{
  "model": "self-supervised image encoder",
  "dataset": "microscope photos of single blood and bone marrow cells",
  "train_examples": 194171,
  "image_size": 32,
  "crop_scale_min": 0.2,
  "horizontal_flip": true,
  "translate": 0.06,
  "color_jitter": 0.4,
  "method": "barlow_twins",
  "arch": "swin",
  "norm": "layernorm",
  "norm_position": "pre",
  "hidden_act": "gelu",
  "mlp_ratio": 4,
  "head_dim": 16,
  "fused_qkv": false,
  "bias": "all",
  "qk_norm": false,
  "parallel_block": false,
  "inner_norm": false,
  "moe": "top_k",
  "kv_group_size": 2,
  "num_experts": 16,
  "moe_every": 2,
  "expert_mlp_ratio": 0.25,
  "experts_per_token": 1,
  "shared_expert": false,
  "patch_size": [2, 2],
  "depths": [3, 6, 3],
  "widths": [96, 192, 384],
  "projector_hidden": 512,
  "projector_out": 1024,
  "projector_hidden_layers": 2,
  "residual_init": "scaled_by_depth",
  "optimizer": "adamw",
  "learning_rate": 0.0016,
  "beta1": 0.9,
  "beta2": 0.999,
  "eps": 1e-06,
  "max_steps": 6300,
  "batch_size": 128,
  "epochs": 4.2,
  "lr_schedule": "poly",
  "final_lr_fraction": 0,
  "warmup_steps": 630,
  "weight_decay": 0.1
}
Rows from block 4 of a small self-supervised image encoder, named by matrix and row number. Rows with one number belong to one neuron. Each number is 200 + 30 x the weight over its row's rms, rounded and kept within 0 to 999. All counts start at 0. After the name is the row's rms in percent of the matrix's.
After each neuron's rows are labels from the 100 images, of 14976, where the neuron reaches its highest value: "patch colour" is the nearest of a few named colours to the mean colour under the peak; "top examples" is what is common among them. Only what is clearly more common there than usual is listed. The data: microscope photos of single blood and bone marrow cells.
# fc1: MLP up (model.blocks.4.mlp.fc1.weight, 768x192), inputs 96-191
# fc2: MLP down (model.blocks.4.mlp.fc2.weight, 192x768, transposed), outputs 96-191

fc1.752,080,160,222,205,152,226,194,156,173,193,207,148,154,225,189,193,181,159,227,164,239,253,265,184,250,209,245,204,244,181,194,235,184,246,229,230,244,226,207,166,182,201,159,160,235,200,166,194,192,230,133,193,181,232,169,234,154,256,195,216,197,214,222,244,237,196,177,144,192,255,146,183,171,235,147,181,171,214,178,199,204,223,170,237,123,247,221,248,209,157,176,237,200,171,231,244,171
fc2.752,033,177,256,170,233,155,182,236,128,214,193,185,202,231,255,185,196,227,198,192,183,218,173,172,174,224,191,141,187,185,157,199,200,150,272,206,207,190,228,208,177,211,229,222,233,180,241,171,169,198,196,224,212,160,237,213,148,206,179,231,183,153,237,258,182,232,237,209,177,153,192,173,228,248,219,190,229,229,218,236,178,153,163,175,262,204,243,207,216,258,205,179,210,178,197,242,268
patch colour: purple
top examples: cell type: segmented neutrophil; smear: peripheral blood

fc1.507,092,203,253,189,207,230,219,160,158,289,203,161,252,168,192,225,254,153,145,183,211,254,157,202,194,177,238,193,207,172,135,175,211,185,197,168,168,167,182,197,197,222,214,116,201,173,201,231,203,150,206,222,177,185,193,190,198,214,141,188,153,210,197,260,224,198,192,196,139,259,186,180,192,241,235,171,166,162,252,192,217,173,225,215,163,229,181,214,192,193,204,245,212,202,223,267,190
fc2.507,077,246,141,188,201,180,214,188,140,199,242,247,166,225,220,192,183,218,171,171,239,213,192,190,196,174,154,210,236,223,137,230,277,207,252,201,223,214,188,202,212,178,143,222,164,230,165,201,282,205,184,189,248,209,201,159,188,190,114,262,212,208,182,198,171,169,186,209,220,191,188,157,184,242,163,163,152,206,174,190,210,209,187,241,233,171,104,240,164,195,185,210,154,235,205,256,198
patch colour: purple
top examples: cell type: segmented neutrophil

fc1.624,084,227,184,215,204,249,229,203,225,261,133,219,248,149,192,228,255,159,199,168,194,181,181,193,189,199,221,171,186,165,193,215,183,153,220,183,160,157,145,204,197,235,257,144,181,214,193,157,203,145,189,171,161,155,200,200,203,208,209,183,232,204,219,178,230,192,168,232,209,206,212,168,170,182,255,174,163,180,203,253,204,164,252,136,167,226,207,210,148,197,236,217,234,250,227,202,208
fc2.624,078,217,199,231,237,183,205,217,188,260,204,212,186,206,180,192,183,210,186,180,201,170,158,177,168,236,132,146,176,150,145,198,243,191,216,188,191,210,215,173,181,180,200,232,199,245,171,190,279,214,164,229,191,213,201,215,196,228,161,181,217,199,205,231,256,191,203,224,228,164,147,200,199,262,162,133,200,196,176,219,219,239,150,239,199,202,139,231,154,227,244,190,144,250,186,247,228
patch colour: purple
top examples: cell type: segmented neutrophil; smear: peripheral blood

fc1.629,076,170,263,232,242,230,194,210,246,217,177,133,215,164,199,204,172,199,213,177,164,218,186,231,202,220,179,124,237,195,152,201,175,191,171,168,203,226,164,212,165,209,232,190,197,163,225,169,198,211,231,261,202,212,230,207,215,178,200,218,211,209,174,224,230,231,234,148,230,160,202,194,230,263,231,188,198,215,205,181,155,212,182,240,242,206,218,212,213,169,185,185,233,182,134,211,254
fc2.629,042,153,134,170,231,164,145,177,186,187,200,206,197,211,165,213,183,214,239,218,181,202,181,189,209,262,227,230,173,207,157,208,203,227,185,199,194,205,236,201,181,173,167,223,247,205,172,233,214,179,204,176,192,204,182,202,157,242,160,189,183,166,216,225,236,235,213,234,219,235,198,198,206,171,208,194,168,202,185,198,232,211,224,244,224,173,239,222,194,268,200,167,191,185,269,204,200
patch colour: pink
top examples: smear: peripheral blood; cell type: artefact

fc1.499,089,160,192,216,163,151,238,170,201,228,252,196,176,167,214,226,135,266,231,205,246,231,208,208,229,244,198,242,284,137,172,180,227,196,188,232,233,217,230,237,225,177,156,161,253,176,151,224,202,156,170,196,180,191,205,183,216,250,206,188,159,230,184,197,190,189,180,203,257,229,146,153,207,221,172,177,167,223,232,193,227,211,158,181,224,194,189,200,243,236,180,210,213,233,224,150,190
fc2.499,057,247,211,157,211,203,190,147,146,217,203,211,239,195,176,237,265,137,178,172,158,212,231,192,234,163,199,252,163,208,191,216,208,230,158,190,199,183,175,187,175,202,220,174,176,162,240,185,171,218,271,252,237,187,178,255,205,160,178,203,212,204,223,194,186,194,213,164,146,238,220,152,202,234,224,216,223,212,161,173,218,184,217,211,196,210,219,175,207,198,191,178,352,176,199,211,171
patch colour: pink
top examples: smear: peripheral blood; cell type: platelet

fc1.370,119,211,189,201,186,159,228,173,228,165,210,266,183,245,204,233,205,188,182,214,206,219,243,201,271,238,143,192,175,206,161,210,221,192,227,213,220,223,176,172,188,178,196,182,197,192,165,177,262,171,177,234,193,228,192,223,217,209,177,240,231,229,182,213,225,179,146,156,222,214,178,227,167,250,167,182,194,223,228,173,187,243,240,215,181,194,127,227,235,231,244,188,249,171,205,218,194
fc2.370,159,256,203,186,207,201,252,201,226,174,205,198,196,190,182,234,197,210,196,194,158,162,214,154,193,176,197,235,175,184,209,167,235,249,212,218,190,200,165,212,246,189,231,207,191,177,196,160,289,175,146,278,189,195,166,241,215,205,172,221,237,209,230,188,207,143,169,161,253,205,190,211,188,260,137,178,200,207,188,238,229,204,171,197,210,167,175,209,219,224,186,166,146,202,210,236,186
patch colour: white
top examples: smear: peripheral blood; cell type: platelet

fc1.141,093,187,170,178,232,162,210,205,219,231,170,235,148,226,222,137,208,172,141,203,192,231,212,210,255,186,198,149,229,194,177,219,165,176,256,160,166,184,186,247,230,191,191,195,179,138,194,207,223,192,203,131,228,219,211,186,153,200,216,174,248,200,213,177,266,250,163,141,191,199,189,201,204,246,191,193,203,147,223,222,232,178,225,220,235,250,174,251,209,240,188,176,231,239,171,205,169
fc2.141,080,213,160,201,244,194,165,229,178,166,246,230,230,202,231,173,187,212,207,197,200,192,130,215,181,183,180,203,209,192,192,181,137,211,162,197,200,284,230,186,207,181,234,233,238,231,142,231,239,249,199,218,221,233,147,200,192,173,151,150,219,218,202,219,242,181,179,217,211,234,207,202,181,175,191,200,170,198,195,204,177,245,173,202,272,210,242,239,180,217,212,145,188,174,226,145,208
patch colour: pink
top examples: smear: peripheral blood; cell type: platelet

fc1.365,168,211,199,217,256,213,227,216,155,174,168,147,202,204,196,208,240,103,200,182,172,194,232,220,209,171,212,210,202,244,230,227,189,170,177,188,185,226,241,230,203,193,235,198,158,209,210,170,202,178,182,256,189,155,191,197,160,193,187,193,185,210,234,185,263,195,155,203,222,213,192,202,188,192,218,218,179,232,109,212,179,183,180,205,147,188,230,214,235,168,213,172,204,174,199,223,181
fc2.365,218,228,198,155,168,171,187,157,149,196,193,183,199,209,170,208,210,239,217,183,179,165,187,154,223,184,145,181,179,150,200,169,202,208,187,187,221,201,205,143,148,192,238,242,231,177,243,222,178,250,199,209,186,216,231,238,181,224,239,197,228,145,245,251,255,264,235,214,137,188,213,131,231,251,201,142,248,190,221,232,251,194,251,212,258,200,245,221,204,257,176,172,135,217,220,187,179
patch colour: pink
top examples: smear: peripheral blood; cell type: platelet

fc1.492,108,198,175,212,193,194,200,176,139,171,145,206,198,188,192,213,232,193,209,186,184,189,228,200,198,223,209,180,122,237,159,235,192,259,196,202,242,191,204,172,153,242,165,157,184,146,223,194,232,224,186,225,216,189,194,274,197,214,141,208,204,178,175,213,202,195,171,164,193,165,200,209,229,195,170,212,245,220,223,159,216,240,252,187,156,195,185,202,193,186,228,180,221,123,247,206,170
fc2.492,094,181,210,152,151,170,230,166,177,130,197,230,196,199,226,246,204,215,196,159,197,208,211,172,181,204,147,212,221,184,200,167,181,215,171,239,182,161,187,174,223,180,283,249,188,183,234,220,259,213,169,199,151,177,197,178,223,220,229,177,225,198,238,224,195,233,200,184,176,204,290,197,191,279,175,170,184,193,202,252,244,204,218,216,215,232,204,193,207,211,186,183,119,247,214,233,246
patch colour: pink
top examples: cell type: lymphocyte

fc1.730,106,204,153,214,193,216,217,198,220,213,215,218,192,209,176,240,184,189,172,194,147,186,264,241,262,209,143,194,170,209,218,220,212,186,255,203,230,218,190,221,201,176,178,163,245,179,146,228,237,143,196,185,192,202,240,152,240,220,198,236,216,204,178,164,195,195,165,172,214,212,213,204,158,223,183,170,134,201,193,194,229,200,186,189,196,212,145,208,257,185,234,194,234,216,208,157,201
fc2.730,098,273,154,177,198,190,251,209,227,214,217,193,204,180,173,241,221,246,218,180,188,186,178,162,222,194,189,212,153,182,182,170,235,250,220,188,187,202,174,195,190,166,198,177,160,197,204,175,282,175,173,254,213,212,149,225,173,211,152,235,245,211,195,207,268,167,172,160,200,199,223,200,194,260,139,176,150,217,209,229,205,216,209,202,224,170,192,244,203,251,187,160,146,209,197,239,196
patch colour: white
top examples: cell type: artefact

fc1.240,113,231,213,164,245,222,228,193,221,216,171,200,140,165,159,186,233,235,209,254,191,228,214,211,242,217,249,161,238,218,174,226,209,223,227,166,184,140,205,238,220,158,243,175,246,162,182,193,178,172,210,170,214,189,230,163,153,190,178,172,225,192,176,194,260,238,157,144,156,219,193,162,225,206,203,225,166,153,225,197,204,186,207,235,268,252,196,192,246,213,176,237,207,180,144,229,210
fc2.240,110,184,198,181,238,190,161,212,181,157,213,233,243,179,195,158,161,174,246,204,188,178,181,250,186,171,234,216,232,207,180,202,178,228,152,207,199,266,206,187,228,207,229,243,203,205,214,193,206,215,231,232,170,233,168,242,193,129,173,138,212,207,232,218,205,174,222,220,209,237,195,167,189,159,246,241,202,206,194,191,211,282,161,220,247,209,263,203,181,233,218,183,173,149,245,163,201
patch colour: pink
top examples: smear: peripheral blood; cell type: eosinophil

fc1.521,089,213,132,239,186,191,211,195,150,195,199,171,193,208,242,240,210,175,225,224,184,199,178,182,239,233,148,175,156,194,218,232,227,231,168,178,262,196,204,166,135,214,153,145,225,152,195,169,214,241,224,151,243,192,171,219,197,189,208,198,179,197,202,223,218,240,181,178,151,208,178,247,229,213,190,244,195,223,228,218,231,226,177,188,154,234,172,195,198,189,230,172,226,177,251,246,174
fc2.521,063,192,190,159,168,183,213,189,207,212,198,170,188,174,205,229,235,215,180,144,148,204,226,207,212,214,126,226,238,191,216,167,220,182,216,200,153,203,198,148,207,203,240,166,173,189,216,249,199,218,192,193,192,160,215,173,253,234,243,225,226,232,220,174,236,259,171,153,174,253,276,216,185,223,192,199,169,190,184,252,184,154,199,228,222,228,216,164,224,165,190,197,283,247,213,175,206
patch colour: purple
top examples: smear: peripheral blood; cell type: platelet

fc1.196,106,187,191,216,164,216,204,205,212,194,170,213,144,225,209,208,207,190,144,229,159,210,200,218,239,196,228,182,201,225,202,231,193,203,248,217,176,200,195,192,250,205,183,190,148,167,178,269,198,233,190,215,214,204,232,170,229,207,172,184,205,266,222,169,212,225,145,112,193,248,203,218,189,175,131,217,205,170,199,234,169,166,222,202,207,246,180,166,202,146,177,160,247,182,203,226,200
fc2.196,105,190,149,150,225,198,180,201,176,222,201,199,203,221,206,144,261,204,180,191,205,191,161,238,163,165,190,210,226,174,215,198,203,189,187,237,157,236,185,169,198,173,232,204,154,229,193,255,243,240,213,234,245,185,193,163,197,162,208,156,198,197,183,185,228,213,190,190,174,223,242,175,177,221,160,231,183,175,186,243,184,182,200,235,257,168,230,242,165,222,181,181,157,196,212,187,159
patch colour: white
top examples: smear: peripheral blood; cell type: lymphocyte