Rows from block 8 of a small self-supervised image encoder, named by matrix and row number. Rows with one number belong to one neuron. Each number is 200 + 20 x the weight over its row's rms, rounded and kept within 0 to 999. All counts start at 0.
After each neuron's rows are labels from the 100 images, of 14976, where the neuron reaches its highest value: "colour at peak" is the nearest of a few named colours to the mean colour under the peak. Only what is clearly more common there than usual is listed. The data: microscope photos of single blood and bone marrow cells.
# fc1: MLP up (model.blocks.8.mlp.fc1.weight, 768x192), inputs 0-47
# fc2: MLP down (model.blocks.8.mlp.fc2.weight, 192x768, transposed), outputs 0-47

fc1.590,177,219,242,208,181,214,199,198,196,176,199,211,200,225,205,224,257,180,233,216,194,225,174,232,196,196,183,170,199,213,219,158,221,208,160,206,225,200,232,225,193,182,170,227,202,221,190,192
fc2.590,215,207,185,208,219,191,190,185,164,193,187,212,197,185,196,205,179,253,198,182,209,203,208,205,162,216,191,193,210,206,170,227,180,191,203,193,190,188,206,179,168,217,240,190,225,173,195,194
colour at peak: purple

fc1.114,234,229,172,223,195,213,196,192,210,206,225,196,221,227,205,206,230,212,211,202,200,212,188,239,222,199,217,214,179,218,208,150,210,183,218,227,189,189,178,235,191,203,188,182,176,239,168,177
fc2.114,194,201,224,182,180,179,199,231,229,160,200,186,187,205,226,177,199,186,222,145,204,249,229,227,195,223,199,169,178,205,207,193,189,209,220,188,209,191,192,197,193,169,227,195,227,180,185,189
colour at peak: black; blue

fc1.521,172,199,219,174,188,181,192,195,169,178,184,195,166,204,186,193,203,239,234,177,205,233,218,222,181,180,210,159,163,215,208,189,206,234,167,197,196,231,213,184,166,200,196,219,185,230,173,200
fc2.521,219,192,177,230,188,193,211,187,197,217,207,209,193,204,212,220,194,223,149,235,213,174,196,229,160,197,166,203,189,192,198,215,197,174,190,207,217,235,211,193,230,227,210,200,157,194,188,225
colour at peak: blue

fc1.188,185,215,179,170,192,176,193,201,203,168,199,181,186,202,214,220,180,185,164,184,215,231,179,204,183,202,205,203,176,229,213,221,189,175,157,224,202,203,201,226,143,197,202,192,211,197,155,208
fc2.188,201,178,186,180,192,195,182,177,238,172,188,198,194,226,187,177,197,165,151,218,170,214,173,213,213,179,191,216,202,239,206,210,182,178,233,212,189,211,201,228,225,171,167,204,185,209,192,235
colour at peak: black; blue

fc1.622,213,190,232,192,210,191,187,219,193,195,199,204,178,192,197,175,178,180,176,177,193,215,177,190,178,177,198,186,213,199,173,213,216,203,197,211,185,220,180,211,197,244,173,244,229,186,188,205
fc2.622,231,198,188,188,182,187,178,198,192,219,203,201,205,184,173,220,210,188,143,208,219,182,181,177,232,162,219,208,213,201,188,178,201,194,215,192,180,188,181,229,231,199,200,177,185,208,225,217
colour at peak: purple

fc1.741,202,207,162,225,232,210,190,174,216,173,161,189,216,192,156,179,229,186,199,209,208,200,158,205,207,171,189,208,159,185,210,215,199,191,217,196,236,206,225,189,195,231,178,205,186,195,192,205
fc2.741,194,198,228,219,215,194,167,214,208,183,184,201,187,196,198,174,182,215,200,179,198,199,211,200,204,202,200,205,226,188,182,182,227,214,262,183,189,189,187,173,223,192,228,219,235,186,207,214
colour at peak: white

fc1.205,191,186,226,215,182,178,177,242,174,191,223,210,225,206,185,171,173,183,203,185,208,189,155,188,205,211,226,194,172,184,221,198,202,204,182,200,169,187,205,197,165,208,215,169,225,185,209,217
fc2.205,189,196,211,163,188,173,196,246,197,201,179,205,187,198,219,195,181,209,194,151,198,215,182,202,199,202,211,180,195,204,180,206,225,212,221,190,191,191,227,189,220,182,224,206,197,212,185,215
colour at peak: grey

fc1.113,169,173,191,204,213,211,203,198,185,198,178,199,227,186,220,205,218,223,205,194,205,237,194,212,208,214,194,228,204,220,158,223,228,200,196,213,191,213,193,211,195,203,188,200,212,181,200,208
fc2.113,197,204,175,195,196,222,208,192,191,223,228,190,209,201,230,195,211,196,185,180,201,242,265,203,213,215,197,230,188,238,176,206,200,191,203,196,183,200,175,194,213,206,242,178,210,180,198,194
colour at peak: black

fc1.392,198,198,174,201,211,183,187,196,179,219,186,173,209,211,206,188,221,218,179,199,175,180,171,206,176,192,187,189,201,185,181,233,153,189,199,215,210,159,204,215,183,217,183,177,181,178,222,173
fc2.392,237,188,189,203,202,195,185,207,190,210,210,207,185,180,199,224,185,209,211,199,210,217,199,214,199,226,202,216,217,216,225,174,229,197,232,174,182,234,208,214,216,168,206,198,216,208,181,229
colour at peak: white

fc1.578,200,183,179,225,236,203,174,217,203,207,189,185,166,182,205,216,183,182,202,181,188,210,219,215,160,202,179,220,215,190,201,215,189,216,170,190,143,188,194,224,179,186,186,212,227,203,216,241
fc2.578,224,190,207,159,204,198,170,159,191,162,209,196,177,204,227,205,182,209,176,224,201,231,194,201,218,179,215,232,200,217,212,203,198,201,244,186,176,222,209,209,210,196,204,211,204,211,195,208
colour at peak: grey

fc1.576,229,176,187,236,235,194,200,182,173,173,161,185,217,195,206,181,200,211,201,190,202,242,220,184,185,221,225,202,195,225,178,193,209,206,182,187,181,185,178,232,170,199,191,187,220,186,198,201
fc2.576,216,186,218,166,176,214,214,168,156,161,227,201,201,203,231,182,185,174,227,188,195,210,232,219,207,199,252,228,194,224,170,169,206,210,229,174,152,217,223,203,204,180,233,196,195,209,180,211
colour at peak: grey

fc1.284,172,190,190,198,172,186,195,215,172,180,192,178,210,182,159,179,224,206,226,197,193,197,206,219,224,196,230,184,194,229,218,189,189,174,216,194,192,217,230,215,175,173,148,193,237,192,217,168
fc2.284,221,190,191,203,229,167,182,199,220,172,180,193,180,188,189,216,193,240,148,182,219,198,178,196,162,212,181,165,232,175,197,203,222,177,209,197,203,186,182,202,199,192,189,190,227,193,204,196
colour at peak: purple

fc1.69,221,202,182,191,211,181,187,205,195,215,191,221,171,206,193,196,203,206,185,235,203,172,178,202,174,178,160,178,229,182,225,208,210,181,196,214,201,205,222,184,196,227,188,212,195,192,219,194
fc2.69,184,204,213,213,195,226,238,194,190,205,202,176,228,210,198,200,237,197,234,173,197,217,204,181,210,227,229,197,189,191,162,179,203,228,185,190,197,171,179,204,181,227,206,195,228,194,212,160
colour at peak: purple

fc1.369,196,208,172,194,173,229,214,202,182,159,162,165,208,206,181,204,210,232,228,175,218,190,182,188,214,215,206,227,194,220,221,212,204,187,201,200,196,223,182,176,201,217,169,186,240,196,174,184
fc2.369,190,191,163,201,211,211,179,165,226,236,196,199,215,191,190,197,220,203,109,194,198,252,228,165,217,181,187,200,183,216,181,233,190,195,214,209,218,198,179,200,241,213,239,185,225,170,224,197
colour at peak: black; blue

fc1.654,179,216,174,226,202,221,209,230,219,254,204,212,194,193,168,191,200,215,171,180,176,229,192,186,201,193,169,218,159,206,173,212,195,168,210,223,191,196,167,187,178,187,221,167,201,204,174,209
fc2.654,200,207,157,216,195,205,224,248,214,227,214,205,204,175,221,199,213,205,178,197,217,172,227,191,233,201,167,203,190,181,192,209,176,176,178,224,188,218,206,178,185,204,228,192,167,189,211,204
colour at peak: pink

fc1.316,215,206,210,188,202,200,183,237,191,184,177,186,210,178,192,170,230,191,222,180,189,180,211,203,217,180,182,227,197,228,174,166,176,163,194,206,171,216,194,179,171,186,192,183,229,231,214,218
fc2.316,213,210,198,186,200,175,160,217,251,194,214,202,168,203,194,209,210,210,146,174,214,208,167,233,174,223,178,184,193,213,221,194,203,186,202,199,217,181,176,221,215,185,179,184,212,201,198,198
colour at peak: blue

fc1.157,212,177,202,221,171,229,203,197,172,189,175,181,180,231,231,198,202,226,232,213,193,202,216,172,220,232,218,224,225,176,209,209,197,218,199,225,184,229,197,187,177,171,183,174,205,205,171,226
fc2.157,205,190,182,184,189,165,173,211,232,234,216,180,215,213,201,202,171,251,146,169,234,210,230,215,169,221,195,181,190,225,200,177,190,220,191,213,200,179,200,192,213,198,248,187,224,197,203,187
colour at peak: blue

fc1.677,205,225,175,196,214,220,228,237,135,202,199,196,175,198,200,200,196,194,221,208,201,216,195,194,211,187,190,187,169,208,217,239,181,231,184,235,196,212,232,204,172,184,206,192,227,198,206,181
fc2.677,180,238,217,196,205,240,240,234,174,213,201,201,214,211,211,220,207,181,254,211,180,187,189,181,224,202,205,208,174,177,205,202,192,248,169,210,186,201,217,198,171,207,193,211,188,206,211,189
colour at peak: pink

fc1.723,194,239,195,200,206,186,176,177,196,198,171,193,196,228,225,203,195,212,190,194,202,187,203,234,149,181,215,168,211,191,179,211,187,189,181,218,207,195,197,184,147,236,202,221,205,228,140,182
fc2.723,204,184,156,197,160,183,205,212,241,215,211,190,201,213,183,199,205,156,162,203,183,204,193,205,222,217,194,196,192,234,232,210,190,190,175,218,217,211,180,240,225,190,187,186,164,214,203,220
colour at peak: blue

fc1.78,214,177,206,204,190,177,182,207,214,131,213,187,222,200,176,190,241,231,187,166,204,189,154,206,194,209,198,212,205,215,216,184,188,189,230,213,184,189,181,217,189,172,177,191,246,201,213,187
fc2.78,207,197,219,198,164,178,197,213,200,205,222,218,184,206,238,223,210,174,202,198,200,176,193,236,154,208,191,178,207,183,201,190,209,207,173,187,182,195,245,190,207,185,226,233,152,217,174,215
colour at peak: grey

fc1.350,191,229,173,198,221,175,194,206,177,161,192,202,167,171,225,224,202,226,225,161,220,190,193,238,163,183,191,199,214,187,193,190,171,196,194,195,213,193,186,195,173,198,202,196,219,212,191,220
fc2.350,197,206,183,209,156,192,197,207,187,196,206,199,201,221,217,214,180,209,221,224,208,170,204,217,180,203,201,209,198,192,210,191,175,203,161,204,221,216,218,195,194,223,192,198,150,223,179,183
colour at peak: blue

fc1.310,199,174,200,181,174,216,188,188,170,188,197,175,173,203,200,155,217,210,234,201,189,221,181,208,183,196,224,192,218,222,196,219,193,203,209,183,177,228,175,179,178,170,155,204,239,240,206,211
fc2.310,228,203,198,194,199,177,179,179,212,220,210,239,186,208,230,214,197,213,122,180,212,237,205,202,153,185,205,170,211,202,184,229,198,189,199,176,203,201,189,210,221,185,237,188,192,186,197,215
colour at peak: blue; black

fc1.553,195,226,193,208,197,172,189,205,196,198,217,165,217,185,200,184,233,182,175,199,198,205,191,222,153,201,167,206,170,214,161,173,193,189,194,219,211,179,196,194,198,236,186,221,193,208,174,196
fc2.553,204,177,200,175,181,198,180,198,214,152,214,179,210,189,188,182,193,208,172,145,195,220,187,203,195,218,197,205,186,232,182,193,164,185,217,216,193,203,196,202,193,178,200,159,237,201,206,211
colour at peak: black; blue

fc1.700,177,217,181,240,181,183,161,218,166,188,197,193,150,204,223,212,214,203,198,220,219,197,198,206,174,185,203,193,216,186,167,185,209,175,198,210,163,205,212,207,165,226,223,239,214,193,163,178
fc2.700,173,196,200,187,167,222,233,233,229,216,217,194,226,211,194,190,206,171,200,208,184,183,194,201,226,188,207,205,181,198,195,175,199,197,197,213,203,209,198,218,210,192,177,205,177,216,210,189
colour at peak: purple

fc1.326,204,172,173,180,184,173,186,183,179,182,197,215,210,176,220,173,183,185,174,221,214,232,201,194,178,198,210,211,201,220,224,201,212,227,145,201,206,204,192,173,182,192,184,214,182,204,163,220
fc2.326,214,165,185,191,188,187,186,163,208,167,205,201,218,200,221,158,187,195,169,187,199,194,222,212,216,202,210,221,187,219,183,196,206,196,226,193,191,232,210,199,228,189,221,191,188,194,209,229
colour at peak: black

fc1.185,184,189,204,215,166,217,207,211,188,192,227,199,204,225,177,189,233,208,189,186,193,221,164,215,198,186,206,211,165,220,229,170,182,204,179,226,170,211,219,209,191,156,187,184,196,212,201,226
fc2.185,158,206,212,179,198,207,194,234,204,193,189,192,200,200,196,197,176,225,201,211,210,202,172,189,205,165,208,178,179,175,213,215,200,216,184,224,232,221,201,178,211,231,182,195,201,212,192,179
colour at peak: grey

fc1.686,168,220,166,199,208,205,164,209,188,182,183,182,210,219,190,169,163,204,185,207,196,236,191,197,186,186,206,194,170,221,193,244,184,196,175,212,220,226,180,187,186,215,211,199,222,201,178,215
fc2.686,197,197,162,160,226,237,226,194,221,229,193,209,226,204,188,189,194,191,164,215,165,214,207,169,236,169,199,211,189,210,188,243,208,205,218,216,216,200,182,209,225,221,208,187,190,184,233,201
colour at peak: black

fc1.526,187,188,195,215,217,206,216,194,169,233,207,188,183,190,213,215,191,225,211,230,231,206,207,197,182,174,210,229,184,171,211,189,231,192,165,239,197,209,196,191,179,230,214,224,207,180,192,146
fc2.526,196,190,203,181,215,184,179,171,231,212,172,193,203,214,205,209,193,184,142,215,188,215,183,187,214,166,228,201,200,199,215,208,202,215,233,175,201,191,175,224,238,217,198,197,181,187,221,209
colour at peak: blue